config.yaml
encoder_arch: "convnext"
model: "image captioner"
dataset: "photos of plants, animals and fungi (iNaturalist)"
train_examples: 77898
image_size: 64
crop_scale_min: 1
horizontal_flip: true
tokenizer: "word"
vocab_size: 2724
encoder_isotropic: false
encoder_norm: "rmsnorm"
encoder_activation: "swiglu"
encoder_mlp_ratio: 2.67
encoder_layer_scale_init: 0.1
encoder_inner_norm: false
encoder_patch_size: [4, 4]
encoder_conv_stem: false
encoder_depths: [2, 4, 2]
encoder_widths: [64, 128, 256]
encoder_kernel_size: 5
fusion: "prefix"
decoder_width: 128
decoder_layers: 8
decoder_norm: "layernorm"
decoder_norm_position: "pre"
decoder_activation: "gelu"
decoder_mlp_ratio: 4
decoder_head_dim: 16
decoder_fused_qkv: false
decoder_bias: "none"
decoder_qk_norm: true
decoder_parallel_block: true
decoder_inner_norm: true
decoder_drop_path: 0.15
decoder_positions: "learned"
decoder_prefix_bidirectional: false
decoder_connector: "mlp"
decoder_tie_embeddings: false
init: "torch_default"
residual_init: "none"
optimizer: "adamw"
lr: 0.00086
beta1: 0.9
beta2: 0.98
eps: 1e-06
grad_clip: 1.0
cautious_weight_decay: true
steps: 22600
batch_size: 128
epochs: 37.1
lr_schedule: "cosine"
final_lr_fraction: 0
warmup_steps: 450
weight_decay: 0.05
Rows from block 3 of the text decoder, named by matrix and row number. Rows with one number belong to one attention dimension. Each number is 200 + 30 x the weight over its row's rms, rounded and kept within 0 to 999. All counts start at 0. After the name is the row's rms in percent of the matrix's.
# q: attention query (decoder.blocks.3.attn.q.weight, 128x128), inputs 43-85
# k: attention key (decoder.blocks.3.attn.k.weight, 128x128), inputs 43-85
q.5,095,228,212,244,195,197,247,193,154,183,187,148,185,201,213,201,196,192,244,189,177,201,158,153,240,154,188,213,206,184,169,250,218,163,236,159,160,232,182,197,218,231,165,225
q.6,094,189,228,170,148,207,155,229,223,209,217,171,177,158,226,177,196,182,174,125,205,153,242,202,223,160,240,223,204,225,219,150,192,158,253,245,199,205,232,169,206,198,212,201
q.7,107,246,210,179,206,193,210,171,226,241,216,174,211,257,170,158,133,157,187,199,207,201,164,232,237,193,189,202,201,210,237,196,164,231,295,121,179,224,193,188,137,226,220,162
q.8,104,229,169,219,240,229,239,146,216,213,145,189,229,190,216,232,157,148,205,234,184,202,148,227,171,255,196,240,200,271,183,180,174,214,242,153,180,223,216,220,210,174,170,189
q.9,109,152,153,228,166,140,191,249,261,207,200,252,228,208,143,213,241,187,156,230,248,161,197,214,189,212,164,187,186,191,189,167,228,203,188,195,256,179,205,214,210,174,211,176
q.10,099,208,220,247,212,170,210,236,202,175,233,183,177,202,146,216,204,160,206,206,215,186,218,207,241,196,169,233,231,208,169,200,226,222,140,194,172,207,199,201,245,155,128,191
q.11,103,110,229,123,208,210,189,205,198,242,178,186,213,191,231,209,164,236,174,213,224,229,191,227,200,201,210,222,205,170,219,171,162,215,179,209,160,192,292,159,171,215,257,208
q.12,098,237,229,154,232,224,192,194,183,193,201,198,184,229,224,225,201,253,206,244,163,183,185,190,189,184,240,246,160,207,217,268,173,188,148,255,146,230,180,199,173,206,255,152
q.13,099,240,191,238,184,233,237,195,209,225,260,172,186,216,156,109,209,199,230,185,188,177,211,172,254,161,162,236,219,167,185,248,215,237,195,230,231,195,167,237,207,169,152,155
q.14,094,214,211,214,248,242,173,203,207,170,174,227,194,239,214,232,180,150,236,185,197,220,188,206,136,241,161,240,239,229,172,182,200,197,173,209,158,208,187,190,164,179,172,231
q.15,104,173,161,222,183,207,223,206,191,218,217,203,197,206,179,173,242,187,192,197,223,223,211,202,217,149,253,185,214,167,214,190,163,201,220,202,241,205,189,196,215,192,223,250
q.16,094,166,179,164,207,217,186,128,228,195,176,160,218,215,178,147,123,191,199,173,196,165,191,178,190,187,203,244,241,175,246,207,166,240,186,126,280,247,178,184,175,229,238,198
q.17,104,233,193,125,225,223,220,179,161,201,169,139,203,152,168,192,125,204,229,186,246,213,171,205,183,174,176,228,239,215,171,228,179,255,163,166,210,206,222,155,174,221,219,187
q.18,093,240,207,215,230,209,202,177,163,184,151,213,203,147,230,214,160,239,205,209,129,193,235,228,192,193,183,189,204,206,147,201,210,247,217,192,178,201,179,205,200,239,163,227
q.19,108,146,119,197,141,172,156,224,202,248,229,200,193,213,197,166,172,148,208,222,248,176,229,192,236,218,225,158,191,191,233,147,197,174,233,215,177,204,233,232,174,196,210,210
q.20,088,192,269,202,214,222,159,207,188,216,233,252,227,178,199,192,217,237,178,199,169,237,225,232,213,203,215,153,212,260,242,194,207,164,176,184,101,144,247,226,191,179,164,191
q.21,104,195,197,188,204,196,244,169,213,161,221,192,187,197,188,199,242,170,214,230,202,129,179,208,188,207,203,212,175,146,140,179,183,249,182,180,215,228,189,228,233,240,215,207
q.22,102,243,232,220,196,231,197,171,220,225,222,290,200,241,214,181,249,210,201,266,168,246,177,191,208,172,203,177,178,229,189,183,190,172,186,213,165,177,184,204,177,213,171,193
q.23,106,187,188,258,221,160,174,246,201,192,228,242,212,161,265,235,175,210,222,213,215,235,164,194,212,205,244,182,202,199,209,217,215,157,201,198,135,181,176,194,197,199,203,211
q.24,097,215,232,227,242,214,274,158,216,208,191,231,158,205,229,252,229,245,203,211,164,205,210,184,146,198,134,228,198,191,151,225,203,191,189,227,182,247,152,186,169,228,182,220
q.25,100,210,152,243,185,198,193,213,208,211,231,209,179,255,213,199,237,127,212,188,227,214,184,179,187,213,232,234,188,168,218,186,204,185,187,269,221,186,213,202,197,186,201,169
q.26,111,171,181,256,182,168,178,243,231,198,167,226,190,233,191,223,196,209,179,188,204,157,253,176,178,212,230,191,156,173,170,164,222,159,187,206,252,186,195,238,229,171,186,168
q.27,086,245,127,217,167,188,193,201,154,188,157,199,156,225,200,214,140,161,242,225,237,198,206,226,238,238,265,177,148,208,205,212,188,222,266,213,176,175,225,182,200,169,212,205
q.28,106,219,242,229,231,194,192,212,156,226,239,182,206,220,229,238,221,207,211,214,181,258,200,190,218,200,153,234,186,214,183,241,238,139,198,277,123,151,175,187,208,239,154,178
q.29,097,194,240,215,186,207,180,181,240,222,222,189,202,178,153,220,246,240,192,179,183,196,167,143,125,187,198,257,215,234,224,241,226,116,193,253,250,228,167,189,237,198,189,187
q.30,114,212,183,136,229,191,188,155,217,167,152,165,199,225,170,185,206,237,165,206,188,181,217,226,188,187,182,200,206,202,199,207,241,253,199,133,258,185,172,237,244,174,177,160
q.31,085,170,232,196,218,179,128,222,159,235,136,180,202,139,226,248,141,172,204,165,172,242,171,213,220,208,196,193,208,250,223,251,194,174,211,257,220,235,218,194,133,180,254,226
q.32,101,255,182,185,182,234,231,159,231,248,239,238,280,251,177,244,194,228,229,170,163,185,178,213,170,209,123,177,181,225,211,233,190,175,220,172,189,254,223,229,216,192,209,187
q.33,102,225,218,176,183,209,163,173,194,216,174,174,247,204,160,228,131,186,237,201,182,190,210,213,157,152,202,192,171,247,182,168,202,220,216,184,217,248,171,188,232,202,193,207
q.34,098,205,199,192,170,155,182,196,171,182,245,216,225,193,188,213,243,169,211,179,129,219,213,182,171,213,240,202,241,183,232,159,178,159,176,235,203,193,196,277,185,175,216,191
q.35,107,197,226,256,209,257,185,213,211,137,170,167,193,171,230,166,216,175,214,185,214,234,219,165,194,186,200,178,213,160,170,179,228,227,142,158,232,124,218,210,197,200,188,161
q.36,100,223,161,221,179,233,245,210,258,218,154,232,207,245,222,190,174,182,199,221,218,162,204,188,226,271,193,216,224,219,227,241,166,204,215,158,212,212,182,127,162,222,163,188
q.37,101,198,228,201,185,210,181,234,202,209,182,203,233,218,193,284,163,152,174,194,183,163,199,218,249,184,169,183,176,238,257,209,201,190,219,235,188,220,198,233,229,153,150,241
q.38,104,180,185,198,195,135,188,166,178,207,250,213,162,170,178,229,260,176,245,210,196,186,200,194,207,189,264,199,183,215,192,165,189,155,165,234,185,210,188,249,177,194,273,171
q.39,095,197,195,165,200,233,251,169,177,197,139,211,246,268,192,252,145,180,217,223,136,164,245,224,198,209,149,206,205,273,186,200,196,195,284,216,166,233,193,232,185,223,176,209
q.40,101,200,220,197,173,228,193,204,203,158,230,184,200,165,215,183,208,257,217,172,218,199,184,201,184,215,184,201,214,176,158,238,221,224,157,170,201,156,228,187,200,231,168,186
q.41,105,204,173,155,211,169,218,197,169,282,227,239,216,216,180,203,175,225,200,204,135,231,220,234,213,199,186,177,240,180,252,217,165,201,186,217,157,272,197,159,188,192,279,225
q.42,102,244,201,221,181,237,237,223,263,186,142,198,218,243,210,246,158,175,170,173,234,172,188,188,213,218,128,223,194,209,179,250,194,220,180,199,244,220,167,175,198,208,136,253
q.43,091,159,181,225,246,181,197,184,178,128,141,177,163,186,243,135,246,201,210,239,215,169,165,146,236,174,262,190,181,174,207,146,228,240,173,195,273,168,200,255,202,212,245,204
q.44,095,167,147,145,169,170,161,216,153,249,195,239,192,237,173,193,124,192,216,157,158,167,214,227,221,252,179,220,192,233,221,240,154,199,289,202,176,239,186,172,201,251,204,207
q.45,105,202,179,231,193,217,180,225,192,163,173,155,158,154,188,120,233,217,185,242,255,204,233,181,250,195,243,198,189,175,211,200,206,230,215,142,252,172,207,163,210,149,208,140
q.46,109,161,224,209,205,181,207,195,193,211,273,163,119,168,200,156,242,195,169,195,236,229,193,179,216,180,221,204,189,164,169,216,272,207,179,221,199,162,160,191,211,164,151,238
q.47,093,179,234,259,221,184,168,154,218,198,211,214,167,188,243,273,213,179,183,218,154,207,181,237,162,180,236,168,218,199,212,180,162,204,181,269,203,167,153,222,190,213,217,214
q.48,096,226,171,216,152,214,231,193,204,204,252,149,193,214,179,164,213,179,224,214,201,211,169,178,219,199,193,236,206,142,220,244,164,224,200,242,215,213,213,154,203,248,212,231
q.49,099,176,201,243,195,158,212,202,199,184,161,246,201,190,207,211,212,194,171,194,260,191,218,277,247,191,257,182,227,200,238,174,207,237,167,142,246,195,160,225,213,217,182,188
q.50,109,216,216,216,175,236,236,181,206,178,195,178,214,212,202,223,233,255,166,224,202,227,202,137,140,176,168,237,211,181,186,241,208,169,177,216,246,204,144,214,178,190,257,229
q.51,102,192,137,192,227,104,206,173,163,180,191,214,176,251,151,199,138,167,204,165,207,142,165,254,205,257,219,239,195,218,187,233,155,221,211,224,191,213,194,145,222,218,198,173
q.52,106,186,129,188,187,141,186,209,175,215,181,215,204,232,223,183,146,187,229,216,184,127,157,239,189,216,225,178,184,194,199,200,137,226,233,172,171,188,222,186,292,209,216,197
q.53,097,219,181,228,260,182,228,223,154,164,214,216,211,223,201,172,204,218,208,200,214,130,153,214,178,212,232,276,238,161,207,203,186,252,186,220,208,221,173,146,242,230,215,230
q.54,095,268,181,183,225,231,215,199,226,203,233,224,212,211,187,231,196,209,174,219,172,194,145,195,219,187,153,200,190,207,180,203,181,203,171,140,224,178,227,194,210,224,181,150
q.55,095,223,221,195,187,178,169,261,199,223,194,204,256,179,241,157,179,208,182,168,175,186,250,215,238,168,258,146,246,184,171,187,235,236,218,175,116,155,245,259,204,193,205,189
q.56,091,243,180,182,207,214,216,154,185,178,231,173,204,211,183,204,210,198,221,245,138,215,153,200,143,237,184,233,153,212,167,222,178,179,189,249,255,208,206,156,158,253,236,184
q.57,107,177,231,199,182,227,167,201,207,254,206,186,209,168,196,235,243,180,222,179,208,216,247,193,184,168,160,171,178,271,191,166,204,157,188,184,170,126,246,276,164,218,161,189
q.58,089,235,224,172,182,223,191,171,242,221,200,202,165,244,203,193,216,233,186,254,168,246,191,176,239,230,184,158,151,150,152,176,248,159,215,202,231,208,177,213,194,174,215,156
q.59,117,210,235,177,187,231,212,229,206,187,215,149,187,181,179,212,222,236,182,210,210,286,262,164,186,200,184,212,182,178,207,171,259,185,177,225,173,229,183,226,200,194,159,233
q.60,104,155,191,195,202,212,180,198,158,220,155,244,172,200,224,164,210,160,190,150,239,197,224,222,217,178,211,189,182,237,245,176,211,176,227,214,228,204,206,240,158,192,199,179
q.61,099,208,212,164,163,181,224,215,220,189,224,169,226,172,211,215,221,217,222,243,162,252,205,176,170,191,224,190,223,201,163,192,171,222,202,197,168,268,230,221,205,183,219,218
q.62,092,203,193,157,228,219,177,215,199,212,199,221,192,163,254,180,210,177,262,187,191,186,220,224,226,205,171,184,197,183,238,113,242,161,227,198,198,197,225,202,173,179,173,153
q.63,098,192,194,174,243,167,190,145,209,203,209,187,164,241,200,166,196,189,211,161,175,196,231,243,181,238,166,205,267,244,252,164,198,193,232,211,225,223,145,169,165,179,201,257
q.64,102,179,265,194,207,171,199,239,191,223,141,201,200,199,188,222,252,199,167,198,198,220,226,212,245,152,211,154,224,179,197,191,219,183,189,155,187,148,193,208,184,210,238,243
q.65,104,198,178,201,168,270,190,197,189,234,227,161,173,176,222,233,141,222,205,219,160,220,142,211,144,258,198,259,178,232,231,201,161,180,245,213,215,264,231,215,167,167,188,209
q.66,092,142,174,171,136,179,242,183,247,207,221,182,235,202,144,166,205,202,204,216,167,128,211,237,225,256,124,233,208,271,205,238,186,196,210,149,199,202,157,204,200,259,197,177
q.67,090,168,220,154,196,194,183,268,206,229,185,184,167,206,200,205,272,210,158,174,218,234,205,154,217,193,165,167,240,154,223,221,213,247,173,217,192,155,199,220,269,212,216,187
q.68,110,236,192,267,221,258,143,182,207,204,202,221,214,206,200,171,194,207,190,205,243,226,231,124,186,220,193,178,182,176,149,169,259,194,196,198,190,189,182,206,212,198,170,187
q.69,103,245,210,136,244,231,172,228,203,217,141,203,236,247,165,148,184,199,174,187,194,200,206,257,218,173,165,210,195,215,239,220,201,205,277,191,209,215,199,220,191,203,199,174
q.70,108,215,215,177,221,133,226,138,240,201,201,226,224,237,172,147,199,194,216,228,176,178,188,241,218,170,230,230,236,210,151,219,188,186,216,178,210,215,222,144,206,201,212,184
q.71,088,240,203,193,162,223,159,162,197,176,199,234,173,183,200,219,180,185,195,157,211,169,193,232,219,205,264,207,238,228,171,183,191,187,191,175,201,173,200,189,168,168,147,213
q.72,103,257,224,166,195,166,239,134,217,201,188,212,225,195,179,238,215,211,222,185,155,204,161,257,222,224,156,225,161,183,272,235,148,211,184,225,205,247,227,204,223,178,242,203
q.73,087,197,215,240,199,223,218,257,207,214,191,204,172,228,183,185,212,216,211,163,250,155,208,204,165,219,219,182,181,193,201,154,170,223,221,194,225,210,142,200,151,202,168,187
q.74,106,217,176,199,197,279,173,232,218,205,183,174,174,212,179,239,186,237,170,200,244,247,179,181,151,193,130,194,157,200,228,157,176,212,229,220,261,249,206,204,210,222,188,150
q.75,085,201,188,253,192,144,193,184,207,148,267,204,233,244,219,193,193,160,189,161,181,120,189,203,180,191,236,177,153,253,140,209,224,224,205,219,195,229,233,195,240,150,173,188
q.76,100,221,175,186,228,175,278,187,173,167,153,246,227,223,263,180,188,209,264,272,170,191,218,220,187,174,251,145,215,257,149,254,209,187,208,200,171,200,202,225,229,214,205,177
k.5,097,186,206,215,197,184,242,223,210,180,175,208,179,169,225,216,270,214,194,187,198,231,202,217,236,177,192,177,157,163,216,138,201,193,142,234,238,188,191,200,168,233,223,239
k.6,100,209,159,245,206,159,200,214,180,212,189,220,152,253,231,219,214,226,221,145,175,222,172,198,175,168,229,210,177,285,203,157,214,198,182,217,158,218,185,219,215,205,221,183
k.7,110,174,202,189,163,238,215,162,191,210,190,156,166,197,204,229,185,201,225,200,226,221,149,239,161,202,150,185,203,149,160,123,177,292,195,251,261,204,214,197,187,191,191,247
k.8,105,155,164,178,172,200,200,204,160,167,250,236,229,152,132,233,216,192,202,262,220,265,205,238,235,210,163,140,213,130,209,171,199,227,203,203,230,181,220,190,150,174,209,195
k.9,112,202,184,210,204,245,222,192,197,218,229,188,230,232,193,160,195,167,187,225,234,168,245,214,156,211,219,190,221,211,166,251,193,207,226,230,157,191,177,196,204,149,167,171
k.10,092,242,147,244,228,201,259,187,215,176,192,197,216,214,143,194,182,231,280,208,221,236,230,146,237,226,167,202,217,237,174,258,217,137,198,188,155,235,211,163,171,166,184,175
k.11,110,164,225,193,215,254,159,152,190,200,173,177,171,247,182,178,150,215,224,184,158,190,193,233,168,168,225,210,184,251,204,168,221,214,234,224,215,209,199,198,241,180,209,229
k.12,092,209,193,132,183,180,212,201,165,240,172,213,201,171,179,197,212,219,179,188,165,226,158,180,224,235,221,266,204,179,217,239,172,206,233,219,210,192,230,164,220,236,233,203
k.13,097,190,193,213,185,184,235,170,225,204,211,238,154,173,218,221,210,228,208,201,219,205,186,179,252,171,253,219,134,233,183,237,192,166,196,157,197,224,221,154,192,223,264,198
k.14,099,227,182,207,191,176,146,251,181,159,208,191,246,170,192,200,207,201,148,219,216,214,242,200,220,213,203,193,235,220,147,215,241,238,169,187,204,170,186,169,196,216,202,209
k.15,102,181,206,215,198,198,135,212,250,205,175,212,202,161,277,194,162,169,206,211,220,162,231,182,218,184,212,167,192,214,249,165,177,197,213,118,229,228,246,215,227,180,217,201
k.16,098,213,194,183,224,190,221,134,195,209,160,196,137,207,208,185,220,227,225,169,216,222,160,252,246,262,179,215,210,181,194,167,190,193,175,245,173,210,203,160,173,163,229,213
k.17,123,211,250,185,245,171,227,157,211,205,173,210,177,246,204,200,206,255,229,162,157,233,87,227,198,153,234,223,206,208,194,168,170,200,210,212,223,216,248,172,195,199,197,226
k.18,099,223,232,227,226,210,207,221,247,181,184,196,223,240,168,221,189,247,170,185,228,192,191,167,215,229,205,240,207,175,221,231,180,165,247,197,167,164,184,146,203,231,147,194
k.19,117,214,171,218,197,212,182,176,205,231,177,170,187,197,191,153,193,172,259,228,214,136,243,216,214,205,229,209,217,262,167,187,227,199,210,198,172,199,172,219,190,124,146,181
k.20,095,217,158,207,264,251,196,230,164,189,204,214,199,196,188,210,209,189,192,238,208,178,172,195,151,202,171,189,164,226,189,217,229,185,231,140,192,191,174,168,245,220,179,226
k.21,104,211,193,204,168,217,174,215,203,137,184,192,180,247,200,151,205,229,228,210,169,155,208,211,191,228,167,203,237,198,191,193,196,215,174,265,199,187,206,179,201,145,183,178
k.22,100,211,171,170,186,198,196,163,194,223,253,251,219,254,155,222,236,130,178,215,208,218,161,210,179,233,191,165,194,215,213,216,220,210,206,156,216,211,184,262,231,193,208,215
k.23,105,191,236,226,231,220,245,238,235,242,161,181,205,218,224,167,219,156,194,212,194,181,265,192,213,234,228,141,189,236,155,215,203,228,186,173,213,198,153,234,219,224,198,140
k.24,086,222,169,232,237,142,201,242,266,191,246,204,194,189,151,209,195,140,175,202,201,197,255,206,200,233,185,145,187,198,218,264,209,166,196,179,177,167,202,257,189,195,195,196
k.25,087,134,214,200,130,197,179,178,145,220,232,234,196,213,175,188,206,183,247,171,207,214,269,234,187,161,258,142,229,218,211,182,213,215,162,244,204,247,217,248,224,166,238,236
k.26,097,203,178,196,154,198,144,201,185,172,216,190,252,125,224,200,217,251,179,270,228,164,221,186,150,233,169,207,199,138,189,174,219,246,191,260,211,200,169,188,186,183,176,219
k.27,079,155,238,227,157,202,170,175,169,282,231,181,189,188,247,199,129,150,255,157,198,206,242,214,132,189,224,244,231,189,194,204,202,190,225,177,182,181,229,207,205,232,255,217
k.28,103,195,191,238,213,190,190,222,185,158,224,235,225,161,227,186,221,177,193,195,203,207,241,179,155,198,230,128,198,206,188,247,226,219,186,131,228,182,195,195,216,227,192,195
k.29,096,236,199,203,190,156,211,235,187,185,240,218,217,125,214,267,193,206,156,171,222,261,203,205,244,203,206,178,161,167,249,161,179,206,163,158,260,187,226,204,171,204,223,190
k.30,109,237,247,160,183,193,184,175,184,214,200,195,239,199,253,204,213,231,189,206,176,244,130,195,219,135,184,225,197,135,211,188,148,178,249,258,193,246,214,192,196,230,207,229
k.31,088,198,220,242,226,197,197,250,197,230,246,212,204,199,204,270,180,202,196,165,213,206,172,216,246,174,241,190,188,224,259,200,158,171,232,165,184,198,221,215,173,239,228,223
k.32,093,225,218,191,201,216,220,233,201,206,253,196,199,187,159,189,232,183,166,248,193,174,269,158,216,144,183,162,208,219,228,227,202,181,135,191,160,178,181,250,171,195,146,174
k.33,102,215,193,186,212,177,185,244,220,241,196,282,194,241,188,171,164,162,169,207,171,204,179,184,261,184,169,178,197,192,237,202,208,147,230,233,177,212,226,198,199,248,156,237
k.34,100,160,236,214,236,206,191,183,232,213,154,153,212,215,196,223,217,199,182,198,217,223,196,181,202,195,233,189,203,251,189,217,220,230,224,169,198,142,201,166,217,199,179,182
k.35,113,181,231,150,187,136,198,221,202,140,180,203,198,233,213,205,192,192,198,196,209,227,174,182,245,188,176,172,185,152,184,171,203,189,189,194,214,167,214,181,200,238,244,221
k.36,100,198,163,235,198,196,193,166,200,237,258,241,203,209,177,228,213,172,191,224,184,217,225,228,180,196,249,222,232,190,215,177,208,194,160,235,207,222,162,233,159,189,183,190
k.37,089,257,197,234,226,190,269,183,192,247,183,200,268,216,189,226,211,184,256,175,161,173,196,177,205,162,162,200,167,237,208,219,195,196,237,202,191,220,176,183,193,163,165,166
k.38,110,166,221,219,231,219,219,175,235,217,182,153,176,221,209,143,218,234,195,207,193,228,252,157,222,206,166,239,192,188,140,199,256,207,200,219,174,211,198,179,212,173,159,171
k.39,100,194,193,187,191,225,240,199,215,208,267,230,188,182,181,211,214,173,190,206,194,201,178,205,215,171,215,179,205,217,200,215,212,201,241,225,191,158,161,235,180,164,138,187
k.40,112,201,238,183,179,144,235,170,169,123,224,208,208,141,238,233,208,248,207,209,197,221,207,239,171,231,166,228,220,189,191,217,229,190,188,194,226,208,210,164,232,227,214,202
k.41,101,208,211,167,183,252,158,166,198,221,180,197,180,238,158,164,182,196,152,189,188,177,225,212,144,192,251,212,164,170,235,188,194,211,209,170,196,169,263,260,218,184,196,171
k.42,099,219,154,218,236,158,175,214,181,215,252,236,252,176,194,227,193,166,208,191,159,123,210,235,193,173,179,190,236,195,202,199,192,213,209,222,197,216,206,212,188,217,183,202
k.43,092,209,223,211,213,174,227,144,227,159,193,196,175,237,235,208,252,208,216,158,173,201,156,241,223,210,154,193,179,195,164,219,217,199,233,186,235,224,219,134,222,205,228,209
k.44,089,213,233,151,206,234,251,158,230,231,171,231,218,183,175,162,180,135,161,202,174,137,181,204,205,171,244,183,231,226,221,170,220,213,179,172,219,237,183,236,199,149,204,163
k.45,115,178,210,239,151,176,242,147,205,212,161,191,210,206,245,219,189,198,192,179,202,230,121,240,161,256,194,211,198,189,168,184,137,205,224,196,240,231,215,193,170,256,257,205
k.46,097,211,231,207,217,185,202,159,211,197,142,193,200,220,207,152,208,217,235,192,207,194,181,222,242,214,191,228,199,174,158,216,205,176,164,132,209,243,227,167,242,196,229,210
k.47,089,239,192,126,196,235,204,255,201,210,206,187,169,198,200,157,171,248,232,207,214,179,229,157,194,226,188,185,242,219,245,201,213,179,190,286,184,163,201,212,185,161,141,247
k.48,098,201,213,175,247,213,219,181,257,202,158,219,159,212,208,175,208,208,212,151,185,185,253,164,249,205,214,227,222,288,222,209,264,159,233,177,170,213,200,241,211,200,173,176
k.49,108,171,157,213,220,173,201,253,121,189,168,225,247,204,185,228,147,151,187,186,195,168,217,213,204,225,220,175,192,185,239,222,191,217,214,217,220,197,193,237,215,169,164,225
k.50,104,163,192,184,194,170,142,223,203,213,172,182,207,204,208,241,235,222,218,184,216,173,213,214,170,238,169,192,141,181,192,155,236,195,159,246,236,203,186,196,220,196,217,179
k.51,100,232,231,184,223,249,220,220,200,232,261,235,191,188,239,230,214,167,206,236,174,203,227,176,188,200,159,227,237,259,199,191,273,205,205,210,180,232,126,295,186,209,162,190
k.52,099,224,254,202,234,218,238,213,195,200,250,223,179,148,213,194,190,195,200,202,166,195,226,125,222,169,186,231,212,215,215,224,216,187,195,194,182,211,126,260,178,246,170,181
k.53,103,201,220,197,210,213,184,221,175,242,173,232,212,205,214,172,168,165,234,164,159,245,190,93,225,201,242,218,183,244,229,172,238,142,248,186,156,213,176,204,219,187,176,154
k.54,095,229,201,173,197,210,176,236,184,194,220,250,187,214,170,200,205,219,189,197,183,197,208,132,200,188,161,224,189,183,225,275,201,199,161,217,185,191,192,204,159,202,230,201
k.55,099,169,218,189,230,200,187,181,195,189,234,169,204,271,163,176,154,188,184,174,200,191,144,164,225,207,160,204,185,165,218,232,162,194,218,176,139,158,227,193,229,276,161,214
k.56,096,222,244,149,193,209,157,235,197,241,194,217,209,160,220,177,227,253,221,234,194,210,222,212,206,218,189,217,257,164,169,190,234,195,113,226,210,209,160,209,196,170,238,215
k.57,103,195,185,190,185,186,214,223,231,130,238,166,199,235,149,177,188,210,183,207,249,172,177,234,183,254,164,172,177,176,167,219,189,272,161,211,173,181,248,210,193,185,196,188
k.58,088,195,227,223,166,194,187,162,195,193,197,210,195,173,257,192,253,248,227,239,196,158,170,265,253,215,222,240,179,162,180,202,148,222,198,214,226,187,235,183,207,250,224,185
k.59,103,190,169,258,200,176,221,179,199,163,198,183,173,238,201,187,195,215,177,144,228,224,133,253,206,220,285,140,144,166,207,162,143,211,215,175,231,226,239,181,224,201,252,265
k.60,118,220,158,181,198,244,201,191,170,222,223,181,218,210,155,202,193,178,187,218,250,218,227,256,176,221,180,220,274,211,203,204,203,252,186,191,242,220,193,181,182,154,201,162
k.61,094,230,205,186,242,168,187,180,250,208,191,206,130,207,215,184,172,249,200,156,226,189,124,232,207,193,191,190,133,141,206,165,201,195,205,181,222,212,208,212,265,275,206,229
k.62,095,270,198,176,188,250,206,141,197,239,192,174,183,234,218,181,176,188,224,242,238,169,193,257,224,201,224,256,267,272,197,205,204,252,224,163,238,220,258,148,200,200,201,178
k.63,098,203,200,244,135,203,205,167,195,180,180,190,153,196,209,193,228,172,228,208,207,200,207,246,155,232,196,213,223,261,187,178,206,243,227,190,215,197,245,190,171,141,183,181
k.64,104,164,202,206,212,226,122,207,216,203,240,188,231,226,166,245,182,221,231,261,242,182,233,178,238,287,164,171,217,197,197,201,198,174,165,183,203,151,220,200,190,186,192,150
k.65,108,192,224,209,226,197,248,162,229,188,189,198,152,186,232,141,269,191,190,150,183,241,183,194,211,140,225,223,186,246,159,151,229,192,209,160,205,210,190,192,239,254,211,242
k.66,091,216,216,283,232,165,225,215,186,143,167,196,183,176,190,210,190,209,155,210,197,191,195,201,193,204,194,202,191,198,206,224,181,225,208,188,200,210,171,166,161,219,185,194
k.67,094,151,193,183,200,272,165,189,127,200,176,181,174,252,199,209,186,222,205,192,199,167,187,224,163,194,238,197,249,175,207,184,192,181,164,207,180,199,183,237,175,129,212,216
k.68,101,228,183,213,188,160,192,252,190,198,214,189,211,229,180,224,227,168,213,227,210,170,250,198,181,223,201,178,229,224,136,241,231,220,196,220,185,188,188,164,197,186,171,143
k.69,098,160,229,163,231,151,207,216,205,191,210,170,185,198,178,196,161,208,201,197,257,241,209,179,238,211,212,267,199,182,222,225,193,204,183,152,209,187,169,141,182,178,221,160
k.70,105,213,197,193,190,211,232,253,217,256,234,236,244,164,158,261,166,203,190,205,176,226,207,163,219,259,178,195,186,158,197,217,147,230,266,226,214,202,195,181,134,210,196,203
k.71,092,170,194,214,186,227,270,221,204,193,190,180,216,193,206,207,244,234,217,226,192,188,194,158,180,220,176,197,158,256,177,204,207,207,201,271,160,212,205,192,169,227,204,159
k.72,103,187,233,200,194,184,204,171,210,187,192,200,194,191,178,197,233,220,180,197,195,222,153,220,220,211,202,222,131,181,198,183,139,157,233,207,214,171,189,231,205,264,212,189
k.73,102,231,198,201,267,165,179,152,226,166,150,214,160,212,261,167,224,219,222,236,199,195,213,225,214,146,138,178,220,203,155,226,220,212,135,180,218,232,216,236,255,225,198,153
k.74,094,222,227,205,195,193,214,169,204,203,188,186,219,218,232,180,229,199,193,161,215,188,184,235,251,150,252,201,190,211,212,192,164,188,200,133,175,199,233,195,242,194,250,241
k.75,086,181,223,168,165,167,221,220,205,253,239,177,240,157,212,210,219,172,121,200,194,192,206,177,221,227,261,218,252,207,156,265,181,219,206,240,177,191,192,200,251,241,233,221
k.76,097,212,214,176,215,202,241,234,212,215,172,216,246,186,213,213,217,183,184,213,207,207,193,180,169,201,225,182,270,195,216,158,221,213,206,193,245,231,201,205,175,231,183,174